python train.py --model="multi-label image tagger" --dataset="photos of plants, animals and fungi (iNaturalist)" --train_examples=38949 --image_size=48 --crop_scale_min=0.7 --horizontal_flip=true --rotation_deg=5 --arch="resnet" --norm="batchnorm" --activation="prelu" --depths=[4, 9, 4] --kernel_size=3 --stem="single" --avg_pool_shortcut=false --widths=[64, 96, 144] --num_labels=75 --init="lecun_normal" --residual_init="zero_last" --optimizer="soap" --beta2=0.95 --lr=0.0041 --beta1=0.95 --shampoo_beta=0.95 --eps=1e-08 --precondition_frequency=25 --max_precond_dim=1024 --merge_dims=false --one_sided=false --adamw_lr_other_params=0.0019 --grad_clip=1.0 --ema_decay=0.99 --steps=40000 --batch_size=64 --epochs=65.7 --lr_schedule="cosine" --final_lr_fraction=0.1 --warmup_steps=800 --weight_decay=0.02 --adamw_weight_decay_other_params=0.01
Rows from block 7, named by matrix and row number. Rows with one number belong to one channel. Each number is 128 + 24 x the weight over the matrix's rms, rounded and kept within 0 to 255. All counts start at 0. Numbers have three digits each.
# convs0: first 3x3 conv (model.blocks.7.convs.0.weight, 96x96x3x3), inputs 0-7, a 3x3 kernel for each
# convs1: second 3x3 conv (model.blocks.7.convs.1.weight, 96x96x3x3, transposed), outputs 0-7, a 3x3 kernel for each
convs0.8:100171127103126129119091099117177154129120134145158085147162110119156131159140171099157144069148125147115152138145128138140152122125138131121206150103143137130140136127148133146108148121117104118109156152151123127146
convs1.8:091180136132115136145143140119095101087112085110122086119149141101095160118136111106147122108120166161113168120074153071109120135136142168127131155153131163118115165126125113115105137143115104120160156169119155151128
convs0.9:097138113133119107092132090131127092125118099132145143094129159093141127152118154127119129149151147127107133126118134133147151133155144136118113100138124139148160109135092107108149151150126095100150136150118155093122
convs1.9:126139124114150120139116120122150117165137148161121144140084107155165159108136155113149154118147126124172102130112130117125146129148131123143136093123136155170106088092057136070126120116136104127095166100147168141151
convs0.10:146098136165104103148162152201182119175158103112087130105135130134174129132117151142115121150106096079101114107164144111111111139140140126128104079108141140136151132137124082103108131100129126113103125124150135116153
convs1.10:137146136100105111094112154150139149109157158154140122113160160172200133154118138123091099115112159116133159114142105144166151129137123099101162117097079108131109151110119132140137124130128128096124128148096140149170
convs0.11:140140181125163084126117098139112124101106147123108127153125134111087100102132112160114120114149140138144062161103147113156118147127126131110165108143122143142113151156149125167120190127143116121113169172160129132135
convs1.11:121107169087112130102128150144118146100107092149131090143126106111146114125152131110072165141114080123082141148142090121143119101115102175104170114130127130159095151125168110140149131175115084113118100112078139133127
convs0.12:114148152127153082072114123121092130150100155124105137142144106113164160098141141111133117083127138138141137142097119142110127135145149135142067136138118143137107130133113155126136126140166140123104126121131166125121
convs1.12:108130069175153144159130129147110111114137172153085109106119144112107160172137152117107109123105115144156119101124112126111108151113147124193103165124103126142151141143084160104129121133132078098158110129115100098114
convs0.13:115111123138121112117153130131131113136131069126145107123094147143173147185161136124173170102124151133092111094101126106101135092147083128112087114116119144136115159157124181159109158154162137114130150135082090147108
convs1.13:115149154090145162148096162120099166096160149151132165088115161059121146087112104142073089139166084118113110124144119119097106131104129113149059107144122150121160125118110109110139099130145124133139159101126104149121
convs0.14:086161108125083150156125170124169111122129157131148058142134150162165147085110108092135123113057128129142112136141129152073135113139149157112139154131158096139131136139112147139150152122147062125123149065151116182101
convs1.14:114147115139124122163105127148129097136168161144113109177179117121169191159154159104132129098137129095162166108198091120129185117067154124134125138111113107121136127129088097116138162116123104144164107158137133130119
convs0.15:128097148146131131144082136087107088130152173141157126148105125152133134126146098150155157142163096085150161123132094117148104113139116133118134148096175103141129142146130118182112160112129151114155149150148149104120
convs1.15:108126148163141132093169142138131142168146173093125170077123097108158135103106128124093098140118125116159106096130117103126146137127157135126117158120116138099130108121069097159142141135120106136122105122065106124133
convs0.16:108106107168115118127113101137116123139123136156132117106091124132108133155153107148132160137136129116124071096137121082162171117088104108136188132112133124134110105084107129156161127157177126136171091141093176165135
convs1.16:106112158142119098163169155146142160097100132116126159157123124098185161119151144103109129101112148129152158111150164148129145139113135138126124134115127105116112148129152096122134107101099112111154137144121136120097
convs0.17:155146113137121151112123165168130128138069125116137080157115138068138104093158128119148096116084100113100133105127121165137159127122157148147144135136114131086119121119095137165101107148104125091151119112099115085128
convs1.17:116134148101151111085099110117116142095113151130124129121127107072144146112137127084146161099120107128104144146117124176128111100167119109138124122129141090111136090104125112142137102099124140146132120129154096088138
convs0.18:112154129120130126124111142161114132149135130111134132089133119117106079138102128085128113165142132106131102106126108168146151136121180156129099124105110097112142112130110107148152172131165137096123134136135113122123
convs1.18:128120118120120087092123129157115163116111102121100112102122153122167140177137183117122141158136126149113117138110154152117157124154100113132108112119125120107128127110079135141128121154149133124129123128127127149161
convs0.19:059146106142103106100149121107136103119129134135104105134142127110077102151157106136139078139143158118151173154110113136144135122159147154117111163167064137186095133131117143128119113109128122116097142132110157129157
convs1.19:110147131162160122174188114093147105136141166150130127105103107130108147142184096139108153138144122114131126164166122137138093162136125152138106142164123115157133109112159108081163155152136111147114125144168107120159
convs0.20:109109124126088113105179163141173118125136133116129121093152153104155125149130123071163125172108106144123141116112089127163095095118112097140168066119078156161100125093139080128122136097186131127128114122154136124116
convs1.20:154099122092126127144153148136137134113134138118148139170136126117132169099104108124160147135123124129161112116103152106117075091116115115102208118167108137112130108122120111137154124108060126120100108098156116127139
convs0.21:135159118127088142118150149156136106118121147127130173129117090130117111090126101114124094172109111162120154151148172116172153088140166127088126135125111126138169167146140181107119119111113089112135126136149101166096
convs1.21:130117143140169126129118147129168134158110098120120113128140122110111094045083119089146113096106129167133136150112090118151116120137179107104118117173096123106127151075116135105180106146137158132136122132107131105162
convs0.22:119114152121158171133143168140141066146163112111109121169110141155135177136112125154140140154099114118121167100121160111115133098126110120119138123144119112123122107134102151149130151094147121117139126097087145079113
convs1.22:148149166160100123142168120098104105111114143107145142145145122122153115122132139112124152134176090136122170153140144110132151124098096130130119117095106109128084096126136125120102095079120156152117230128116121161142
convs0.23:184153131126143126122094088139127113143101119117141168128112121133124140095162137168158170113139172076128111143107133166093121124120137176107101113110154097093141118104094145126177113162130151142156187158132148118109
convs1.23:109148130131157125133131156113123118177133131124145101096127142151151110110098122113183138116174162143109137140134127146151110120131144167146160136102098115110121132105092154146138128155118124119114137153113175138136
convs0.24:115132122137111165098156104122131161125137161119121146130172101160133110130149183094118136109133168123149134080095142127125136138136137138141129106119135096124169119133154117124142124094141098165131145157093132113136
convs1.24:112111119115118135115114129149142145155134118131124075138153126126165090136160153131115118137138101132127135115145128143154183123160145142171125135153141111142147124152116148123114127145139116180145123156128140109114
convs0.25:125098114117166113150096120121095153160181128125118077127127145105201095082170170116148139132154148151112168146106109156146150127135149111146145140157130092140105128102123122122139114152117118068128132131124138145111
convs1.25:106113118115119165138122157151088100106135138176157103131116138128144148163126127155144150171118143141085127136155145119139102138123154127129139113081132108154135078137144150086145133157111119145144189102137105083151
convs0.26:108165093154140135092127174120135117097127136136133118102084123108125137155133138111109122113126114125108103152143143113175164116079060119134118158112129079139113139111111113110088125130158113090097133137102131138160
convs1.26:155147144135172123126153122120137122208131146186158083107142158119145141093143147129104171161113149067099117123123118161183146176126134142111125115158172136100147131115168109089113146118120137124122073162128132163119
convs0.27:127094134125121130117146115154083148118161160113078119126103097115109131151119172136116123129155118114122152125130170137121092117139119112144153091086132126133119108144115142102130132130145097106123104150121122152146
convs1.27:184116120148114151149147144110132182149123123141122144129166189121132148151126158143119146107162159120104165122135167144101132141111119087125090084136124151154134098150160106134093111127144153121116134128144106120133
convs0.28:115140130136147149144128151091178154143113143110124142150164097130130107096133146138135108113122114145123139139136158151130144145131143176127129165132171118140139141146118173120144142117156091106131153145100101134119
convs1.28:133121108111148070100100089134143143147164113152129139149128123115131099118157144139104149166168117129142117150115128064094101057122135139119070131127092146129121141131122131101136123145174092157147138131112122133163
convs0.29:099127125151110124115145129148151177113107126109111111139086132118151129093111140112142129137110091142134086170143151189126144131097121163132137125119154121135178147106153144137128122116132123142129192150132154168143
convs1.29:107163154090128132144134128124120088122140071119158104216149123121133146137110168142144130072108151139077141111121131108118128133108136090146138078115137093122096096117118154115108164111137138155096103123082117142111
convs0.30:148119163106143117112093194141128157097125151125132114101127131117129122115082107157124137093120159202061158104156172101151139128128106135128134134059182135090139108157112097123157140076123134071141104137167135144128
convs1.30:141156127120203136122177141095124109189155105108139148113137121160087097126118129135139096151106146150133154106123134149148131114155138145171160132137148111132130154135147129150132172141134146100155108117187104108092
convs0.31:142125116183087117127082141129129124119169157124136178084155161081123187095108139106120121135122149137107108108130119115152135122094131116127122162209113109140107153125139161159093102140124117126158140084131120099176
convs1.31:127117146138111153101144131104126134146110079152148158126128155089176127140088113124130148110166110092123141109117158109090170128149145107126172108092161131104130166121151104125095126112130106110116126112126118117132
convs0.32:142122110075113092119160117118123109139128132101114079136164157084142125108130149136139117110109141099096141105093133101140148148124136093159133118099167163193147118132160087100120136136145150193125130121122142124118
convs1.32:133150118131115118126157085137097108120150092099115151146124129141113119111133109186121142147153136124126137099085137125090127124127120125089066081090114121123082118071131090121084165136072162154177109124112166130141
convs0.33:092131128142117089163118165135139163123165127137102103091152162091118158088095115104161128151152148169143114156131139182138159138160126121099148172119134122160122126161161117154135095132135127139095125125122114116122
convs1.33:127145120134137116109138131122138169121131096150103130120136147121142139115103124110154156112129110112170182157110106102119090092084113135119112138105138145120074154131128113106132118106132108113120139113154140103121
convs0.34:102137126097166109133111119066150132161124125161141136108106123141160120134114125139145135130169190171134054085078153138087106131134155113120112108158116144180124166143121112087089098139148119125125151121176097112139
convs1.34:131166176122145149116147152107119092131144139132120166098140171138154145150107135143142186121135170157128075142131112159105133114136161104115149157116125088106106112171135148159155134146107109148128124154116092112136
convs0.35:113107102141149112192132179147133133140164150120140124083085106112081146127111098112142118146098103098150115166174137156134115078121092125116135126123091149080170123111075112127084140109117114112158117139138129126149
convs1.35:144133159144141134144108123089140157103159121118134157126139142151140147152136139144149132119088115108100118148106139147116113143115088105156137108157135118168132118099112124100094125143152108075110077102106114131087
convs0.36:132160097158139116141107141108149101111079112111107111104102142098096140137119123128124135133119128152164155088124103076145132114157144154171129111137091125112120128097108106133111117089140170122152133160161126111117
convs1.36:121114123142122089148094157102119141155171119120115122157097140161128129148160137105097130190141100151135129155118166123122079148137156097103102131132126141148125110157092126130112072126118125144104123157113119133111
convs0.37:155111151128115143169122171112161130135116148128124133135122130150147134122154151150140148108171090144101140131189120125126179151137121154139149132128085109111126122132116166173111133119135089135104144108125177137130
convs1.37:130110151161137110133142111109135134080146084113155156100123130142114103132138124165117091157121060152079088114081143112148143122092114113106155105096168134116162120126146184138113152165182172131107147135132118137143
convs0.38:119117121142183139125101137091114112099152119094171146167132106127112113119129083113109129134136109119156129124131104134132100117122086112120159123076112123102106120119139104152150089156139142115113083158116128153076
convs1.38:142162108132149164158106150158145140111159139111111155155170167060144112132098143124179103099141097135160126113129153110095143099089144120153129113092152122147138079132109171145126163151128182166116136173142119179127
convs0.39:171160124100112120123123154105137117122103123125092131138134129117154119124103096105118136133130129098094153165179146133173111139143123160160124101149129110151096133118110116147145121143129140155090109115175123104132
convs1.39:117111112121163126143117175085143112123111129117067121158161164105142109130113119130130136115141093114103112156182142122115126143117126120140150104129127142085095128136170147126094145133112114113115154143160197158138
convs0.40:129106109118101137065101125146154133081108153137110129106146129095129111140106101103165131204117135131123101144193112133151164096102128131114146124166149143149135119139167135158156096063127112125113156109132131128161
convs1.40:128116062102122156119095107116134139092077148151152153147155136130127153114138123156105146115134149102114131157106135133107095158136096143118124130158127126128120144130146134092105142131115118131098149193170109152173
convs0.41:118074143101104160107115120141082114137104116148096153100133140073159113097125102103112134116140180141127121119138136088105135124169127095116134126112134145126144169115120121149121110150141114116175151125091125120097
convs1.41:099127137091150102133120128118114124150140125149120131114116089108142125159154116110123156114117103139119112112125163107112151110130136116116124142119114151125125173108125169140191074155159081176096130119142133125125
convs0.42:090202149118171152116131125145128153172116141120141162141138120152123063164052131134158099125136133103122134141154159131134130128119120176135102139165110094141144083136114107135089110128119124161122180197138140165144
convs1.42:126138149093113153125122112125132127122081103106131132127081125152040160166122137124098093123123102106130128133088133111119107116066120161126155151136180148143144100152123144116156103077114164168145088124188076160161
convs0.43:128093109121130142112101119120164126150069085115145161127137110130074135114128135109109139135116140148106106138133149122144171084077154114100127106142150105161114118100106128115141122075134157133140158110089083127106
convs1.43:155131109116125120079106148098117144106121137124129126126165132099151128149091138135127102107131143128156121112139123181115094140115135118106116121092099114102143149084095089153136138116133121116128100116111131144145
convs0.44:127130176095129141119122134143164164123165160146108144144134151110132140168154162048083121165154130157141136106111127127104131115115096108102167113127163132148146115089081118108163094138176136125153095141169099112164
convs1.44:149109142196145124165106130113161179121112154087104162131136112119139104110161131158149107179166142164091120099087125123108122147149135132120093134146111118136144145093136123127158083139101128146176119132154144101133
convs0.45:131155135155158124152141143122174123158102144131174122120133138120121155122113106157151156124137139131123129114084115114123126172117102095132120138155089110118098137181137139112119100143164106087116126131109122134104
convs1.45:109155124130157129130117111165143125157119149136133129155114121120097123172096146120073088137107117123132146133107156127114104116120107134105135133142125132142130125141107155145113122108151142100128085150135113110149
convs0.46:160158158176120153123140136084129115118137101116101100119081118122112113151103138166147124152157112122107068127125111107118133130130173172145116091149102119114102099087123118139124049101096121148087137099112106134170
convs1.46:132129153116123107120112099163119160117126125138144142109150123155133146134149133147165139132121189103116093129163147099136148155159105098159112136092115068117115123177156098148118136142128135130190122111128100116063
convs0.47:102153158125142140101147121101146139129125149175101122123103097126126121107099134130097150094147139143158102101129145122153147141165174079157116068152138134162157127148081126111113154092106116130170129188173152092136
convs1.47:122149121150114193089095155084062092112107100124110132139104107162121164130095082118072093124146110094123120118143104163129158149134117113141078183136125137077143159133146096206137117119121165096142146111138153193100
convs0.48:106103121145084112143089105140116151143107139144080111137131152144100121132156159096142131126153139161128105118127168103136143156106129163120136122086146103156099174129150129154143121151146098139106101123120164145134
convs1.48:136125137088124119112115176105133140100113118087125150111111136124128112156160105163118146159174138172131167123162151137168139131139143111130174129122130115097081108146126125095147116105142135134067113134156133147129
convs0.49:097100110121126107144145150121135139116116105121157128108143147126137123148112156138159096120129117114082113116107101138119130123113089121125155094131152132139090094170157109154120111144116105095120106091115088075136
convs1.49:141092108103126084093139133148166147122182150166101106095136133068132086126120099155130091137131133158139128113139098114088122135117117119114107139116144139154172089130142125119150127128118115107149138151155125160136
convs0.50:153085167128114118121144169151107107155120136151088123091125091146129127160108098116106164095082138129126125115132092114138133093166146117134146107048182155121114167154181153156150157100108145112076108138085160159153
convs1.50:136133077150166091148102118134162144171178139123081111124095090087129152082175142142108196149120157155149133130152127126119127136116164151117106125105138185160120121134174147170140123151119134076146104124150144165131
convs0.51:129143143162133154117108123113095041099106094129152126099121142121122101120151111132113146127128072125077122121121114166159122105106165100156195127133121152139089152136133150152123145149145089148134109121124120111141
convs1.51:119128132146164177130172146103055109157105104148118140125116099128138149133122128136127151089149104126133140159099080136135137136143139092092109121097093117097083170122126123143141169142137111137132159149143147056134
convs0.52:133129119156111124112083154107158090127148089111151171120108109147123134163145136167136141112174155155128138131123131117107144138142124135150152094128116129172132175114151099116130140170109163116119076135096133120142
convs1.52:100106124104137148152126114186110149193127103098117135189127129143070110111138120140099136142137148091162147120139114156173153152085115147140126165103120109134125166135151142138097136125082127172135111101118078120125
convs0.53:148114110153164110120165126139122140113144136155115103106168131124150122098138124113112145173139118167138120135123133131140142093115128065102160139151156156160127104155088132107124128095146151114178137141095101114099
convs1.53:075116153158147111120148165101143120153114160141121121148124124140153162103101109130154114122111104161139128096115147126068128136098147111114144132103110096099105144143119117131091135148129138123089131071099143103106
convs0.54:145094137142120138112138158154119096131133111091103109131130111100137132106153183103107126125138152150157137163135144111139146129152161116094137126174117147164144118193114122110093116142099205145118157136089127157147
convs1.54:093125114105129089128173193139144126148150133110160128120143128086172155123139141146151111124108129169169123147135164117128116128122148145118159083109163167160196108105148101136169121151168121094147137137099118114097
convs0.55:130129132108124106124112134130152139103111140147146152123126170111158172106142158166119162152118133124162168150143147149140146182121099153130178147124117135179093117140140080089144137115100128127126115156116120124108
convs1.55:117092102142166143126124137119118147103126116163148132117132126131133142130105135126152088127124128099126111079107120143140177098129140178124133137133162131121157130171148120124133100103117169146127133125159121132124
convs0.56:142118086165103136119118129120133135131106142126147110111099141097140152104105119120131127125112144093156131147141130122134136164157118126124176160150123128118116142144100154116140126089110141141142117130145105115134
convs1.56:158135155148138125140115085158136089124109157089124126076136116125102075107144097158148128128191164112097110156124125119173128116146144122175128104115157095129190063134141144094119102089110149128138114150133143117143
convs0.57:143139128109176168128115096108162173158132118109140131128139136160142132136129163126159117133114102151095102122141142156141121121144104127135109154092140099116141130141092137101133109115156125110141130103135173105107
convs1.57:144100117092099146145129147120125087154144137139118136130136099131104093137088082123104125168098113117113154093113105099111162122127142133131145140149133125161144138156139105150137119114139121098132069088114137122113
convs0.58:092144147149140160088121171125132118124193110095093123160134166119146115108102133175100114108127121116083163132097122083103098124106093193161065095142127088113124100133158128167132122102110102124149132108133095111118
convs1.58:148103116118099132141121124131132119107137165107151150181085104139144120105106093124111066135112128164098106166138112164122134125136117151173112120124132146130089119122152116149133105146121095110101059153106151116141
convs0.59:095166138125146156099103122083123130147152105096132110103107108121163148131147107084162138125113162099098143121099134122105118112112124132142082137068119152103101135149142115115120115102100154135156099111119120132150
convs1.59:171086103141160082141129117139142145115113113130141142149140120159179127133170156100111147140129155169089089097094084148138095166085133153146114150190157099122159164142133125116116104107105118147141133126110136126103
convs0.60:132097146092110114102093099072135128129108115147139101131154121134103124140128108139146131131123131098126110098082121116109105131123144129087134148151142117131125139128150147154098166121111117116160113117140111107106
convs1.60:130115167164158099130160129135136153094128121134110097121125131193129186153161191113089149126057151146132111182163115136082088114099104142145081099150143121123145121075132080151097127103133119149160155171108158116142
convs0.61:186191143134107098157160132145156123186121099132149149128136155136141138150156119135103138143106094164109145116142108134135120116115125128070137128118147127117137124131136095142134127176093124086096102099081126119140
convs1.61:121123151161139104153132141118110174119149161089132117179143112141111105109170149143129105098137118081109130131129119169126141124136134120109120101113123098158154105132158144128099129120092168167110141157091133109120
convs0.62:107157098127125135188086115157122072143094107131116135167091079140169124148143139097096099121150124121101139162134093177163113147135130159101124105120120122144109114099181117147132107153140131124150089089115135130163
convs1.62:115102099055091105109063104116088136086158093132139149107103116113166118136148132162150131103096122116085123130149119115114128129151118167137089114105098107097129051193154134122100107119146124080185106129108071110168
convs0.63:116126139145129104156142112127099088085099171074153134133120151141127152127136116114108144135138134094161130102166163156122112088110122094116176196047115135129116122093147109105106124130098112108098093131138148150151
convs1.63:141096110130092076090142122123140158096122148130100096125111130117132152125157103180150143110120150154160102083107099147113131115116165117116137143143090103147155134136141148124107140074153168086135137175125118138197
convs0.64:135097136099127118117133107112117170112142163089109139137106121137111133126106111156120159125125123100117134123137115129137115147164155096109104134117109132144167099136098104112110119151151091144119154147125155112142
convs1.64:127117091120131115108098120124107148128120073118147140138130139142152084154132128125121109128131134139142115108103174138135130101097138150118098145153173130079109134143145110163175092143162115088163124148161123101115
convs0.65:139138168162134093140155165081119107132149112104160119127109131123137160167117124100167125111120103122093122111111153166151138134125163134170110128145100148120105164113167094092138111156163170172096162136140114111167
convs1.65:152101128143085153164103134132153119163140127119146131084157120111163087181151134127124105147126135117114123094112109136107102106090100144120139155169173126179131117132137127144131175170149098110128121171108134160166
convs0.66:140153141160147161128132082131162135104138109148159153130115102120168126109105084122078116151130174104112135120146124129129123134144066131108137142142102138126140114121153124164117088109134128124095144141131171138135
convs1.66:095113129154113098125163147137121168116163148136155163169121128163128145124143135176137128148135127168148140120126087125140107117202112130115101135106136118139143127134138126129098104149113132124194106079143108147127
convs0.67:104155142113095137133117104146118118103141097090120097142114130080119144187120136125080156110141091086110123127104163078078137118122148134125132126176091119150096104148127124126124166129119135142115117117155136140132
convs1.67:128110158104145064139138081100138130177141094153087122092117124125113135134083119108137113106118140144140158101115163109078128131135132126113100102090126112089161077122134134147147100153161106161130112126125110106144
convs0.68:127070121128132086128149155129142144110129128089162133134136106138112131127142128119111114140108130136150143136140120182137095104126127164139102120112162127120125129083124110122182121129111140125148138135186090067123
convs1.68:134125114176087124106101110124143105102105152124086145120156126134182127126181098128108179129143150127126136183132135156134131130112174119150128119155138102126141144122112106072149131106104150130147121116092117127108
convs0.69:132104109146141079131130138123136164096152189105155157147128101152123123138155105154140139131156114185099103125088101121152097137161123161092112140086100140112109164153110118119109111126121105126137140091089140148112
convs1.69:133129143117158149161147107139116165131080107090144137125149111139133122121109170127136143154143100134164151089085120156149135115162129124132094126123113154121155097125124119106095157130130098170143147138156091158133
convs0.70:108135145104140130102133099145139096163139132123162120100148105132131120147171182149148170154170162120142123134131113081090123106111103102100142183114153126143115122144146127118148153102116107142122117079153140124147
convs1.70:102101151129152114102169132117157135112165107131165150116108102137129114117167116134135147137119064141046146091132147102099124080103123140157173082087116124112121133128145113140132107117134147100134136110147127130100
convs0.71:124154087131159129129116136141117096138105131146176133118193155137143130107153108114115110125116133130104131132163142133149191096088115168162166150123100125112149102097120114131164146136160123147113153130158147142103
convs1.71:117089117109159143125138146111147169158150122085082090130160125159131109088129109094092127153118133113156143119107129114107118142116137111136133126128127134154153132174131140152112162135104097096115113134097146131103
convs0.72:121161142109085110123123101111098126129104108141107171106111128147123171141092139157135148129142100099142091134130115117112105142166142121120131125174105096134133151092087102118115135091096097123131121082083158129164
convs1.72:107130128156142161119121140106116126138115061156121100136077096102119087139124134169127112135152178154101096116083136119138125136113175128124114132147151146086158139142133145140186119127113124133107129113134148115109
convs0.73:150071122182115111162126115119151142129169114109144144121114129122107090143097149153149146139111127134112140102133082128141110120138124124116125069152109140118121156142166137095168136127094144069134117130109058112131
convs1.73:118100112069149146142143169120134122158135127135130101177144133120115115157146160144136101102124132109102187112129126117122165106113119104100129097099116102112108148118117104140118093127131144115111109095130124123124
convs0.74:129121173132142081119125108132105155136100165107162083103137128112183133094131131206087098123131102118169129106131120106101160138131114126095096130116154138163148108066127099135157163146124161135083097092173111100128
convs1.74:087126151143116111130137140147146091123120117167170114165145189125107127092132144166085147147187151127124120120123136113122178126083151108119157152175146133118135121119150082137118129121125140128098123104072113128161
convs0.75:141085146118173114138136095104097122150122133138126123149153094130138110114183079169131152112147126114141145103138129149146113169150103087132170122162129110159137143138112143144108119154104101139107135107090121139130
convs1.75:169149148129128197146122122107137134144089076100106126112133133135137136164143156152122084112106157095144112146123108097158137130161122121148111068187086095135153100153111154166101152138129147102127097163117151093088
convs0.76:066179117148145112087165139098124134097099149107095121102137177141115181102122129133138172130107128133132103146124154151137097149127114143127130096157155099119124110176125117153160141141103113069101122139149132126145
convs1.76:122150153127137125109158137151127121139097128117161117149145104083133110112132119122107094097082126103152139119092149125131110093108145101126138166103091158159135106166163203171150138150187120118133112157124098100103
convs0.77:118145172109158099141106126128118149101113125099108151159123129113128069148102099180144105088154090128090151107097118141073118129132097140093128163132104160123133091149167162130104127158116132142130052126165152124125
convs1.77:158124170106123096115175125138108107112115145056125130140185150112145100153123142111133107086178101126131136138188169150144175160091116108132132112127086131144081127105123117150179128119132119158144115136140090118123
convs0.78:147150102095113104162169103169123140122124125125141134132096101096124149137105123106109124143140122125102114135082132105102138116104117140125150117179153098130172143160108118143148140155116151124118134137143101119116
convs1.78:139100090130126149098113101103120124108109141182123142096095115098149130117133134133112115160122128137120101121125134144073132128156112137100132150141142114060140153149133165156098154132144134175111119117100154125114
convs0.79:133124120131168187094080088139085090124098114114134142123125163133141099104140071105134104136144154112169138147097092147117099129100108143111101105140102111124144164144152101159149166144164108117141143130144122134101
convs1.79:122159118131136111090149100135119114143130129123148105105131154126123124109144131107112119113147110123122120104154136132133133122124131124135121085127133128150128133074122122137147175152180127168158108119123138129141
convs0.80:133132109109125115158112127141159140135098162136107156141128137074142128142162144145133126120133108098110140114156144165121120143105121129153102137085126110144096141143118115097147106083165139123136145146141082101122
convs1.80:108132131110099135138105115133126113134116172124132163105143139155114138126154105094115099130099095091113147128134148139125144113101107152119140116117119141121131075096117130115108140149167109126144117154121083174134
convs0.81:116099103130129119097102145126130131118133137170152169126094105131167125094137118154144136157117174080123135138121136153118140149147128147144107168080189139090122110134164144094139137154110148136131119142154118162144
convs1.81:120114128118115147128130122161161133104133123118089146125114126129115142149089079104107156093122109106111122139138146120111116163125146113083068133105119123108100101108131116084150120082135147124115121110114118139126
convs0.82:109099098138127143143152132133072134121174092113145121150127112138157117117106098107115120099155140115137083099115088127125102134128122148073097126137130136127143115134128099091119124125087116115131139108124122139102
convs1.82:108124148088128163124131112148155159160136162166137121157142129158081105104118116144169158120144177115143144169134145133121151101123144099133105153124128105105133186106148126129105130126132127124139129181118129120142
convs0.83:131133100121174141181134075127157067115154157145141123160110104113129136159114121115098086125098103109121128080135121114167113101140125093076126128176113207128133146121127099113117088143116165140143119114154148140122
convs1.83:125131100123110143111150146138117121116134112115149134149128117119139141097148114144116136135105147192147128121099099153106097117134162154157102139167109167119125153148074150171167160121125101094167107152108142093123
convs0.84:164141133092095079102126137097121133134135099138127145084116127138157087116158175136123110110143084131127125088138079133145094118118161119115152151104130154155163075136106134126098139112120118133128108156080104109125
convs1.84:100141161154135103161180119092119113117161146131120115134108165121147094120109142125127141125134104142113119117139108164121070129119122127144114143128130170119143124150087142135092105104112109105105115127114103116071
convs0.85:157089149157146121120121113114127138160147122138134134128155142141071102163071080119102170111122103112120109104110134131136099134153116149095109142108111146165162117147142134133114112117097137151158154136135130088110
convs1.85:118102134122086081132134154139157136114094128092067127123105124164119093139125128141127148106095105144152171121174145128156120136071166176161144156136146163124132122135106138095132114141161122118143147097172137145109
convs0.86:158147129141148152130137127144173089124130078146156104123163076108171105157118086103159135159098134161132111120150146118162116128117122149115109124117111146123134111131161130126130134140127157125140142109098125173142
convs1.86:102124168159155134097154154116069119088097086111097134132133142124145161136120128152120123124091122139111128122131106136154108122172148137133123111153153139174123094121134135139161141127123147122120167183114151108130
convs0.87:107099099068109145155107134122128111155118112155160118142151138116126119125117100153149094166124164132138189110147100143102148125152133117161178131079152123133131109116150130116128127142123130146128148162128113103103
convs1.87:136108136078130073124112098115154080095147156183159139137117159150125159117141179122144108147112124129103105161165126152159145177119118098139122091109149094113167147083126129179160129183130135110107119097074144162077
convs0.88:116109168148128109106142133140127121122111126131119081159147117152096110108091145148118144137178139120173135106128162105101098132138123083145129128160132149122136117113132141170164087124132121117110132180132146159137
convs1.88:093135102126140141134083110121091114098175093158093120123097117154152150125161125152111191130123099143192204119126118164111119155149115115166112107090125129146158125091131122082088171125125156187119150092102100128112
convs0.89:057121162146116130129161154083134138149142078139151135131129123171139163136138135090110147132129106123129118130091138140176097172127129095115157134113119139080126149171162140164116134099128135105131154102129174165098
convs1.89:146117115155095206132108152157110114124168135130122127120134161115115117119089134125118141104096104129104095110135139084152125110121137061129154128088108082129118109151142138105096095133112148125120109141149113109121
convs0.90:160099124167168131169144114102124147125081186160126132159151133102141143128152192089123106179100099117154136157107114140114120138134088109119142117117110123119131108152129159104102120133123130109188117115080079132104
convs1.90:122115110104078130105123124122125097140123102131138106107116129123135092122160146147153087125170072107117136163097103146130163119182138136107140180159101122133130116146113141122165139115129116179092108131140162119067
convs0.91:098124122153107182150115126110122145113127135132135162102118068154099136187152148135111085139124119127095119130122124117133154150154134136110167125126147139140145121142149129130134076143126149173111141149155098149138
convs1.91:119143138123100113148131117141130148156153156142156173103102120090106146111102098080110111134117125095132149145107116086077109151131112128141143109103162113082089118096104162109131126153135154130096112116098128117096
convs0.92:058106139144174087145139150145131114176125116104139074134099126047170111128099169139146161123142091097132128097147149097137133101181107150140112137140130110100080086098154101084114143125121131141085095110132134135154
convs1.92:113137136131110148095102085102150113124120131073143129122127138133130122153097133129142138159174129130140114136051086148106117157090108167132105133153149102121144066123116107136114149137130133167125101139145120125139
convs0.93:129145090130118123146148166142119108136104094169121142130092106111117118064131179135137084091148117161108158140147151113141173089136103116120108146115145082104116152121132177085122111164099083105130145089158132105085
convs1.93:151119137131132107142123149123097155152149107135152114109089127128083171113114127141130116138090145115115114137147123127125091150153128155175139114127095151136142139167148120127098119144115173139129109116127129095142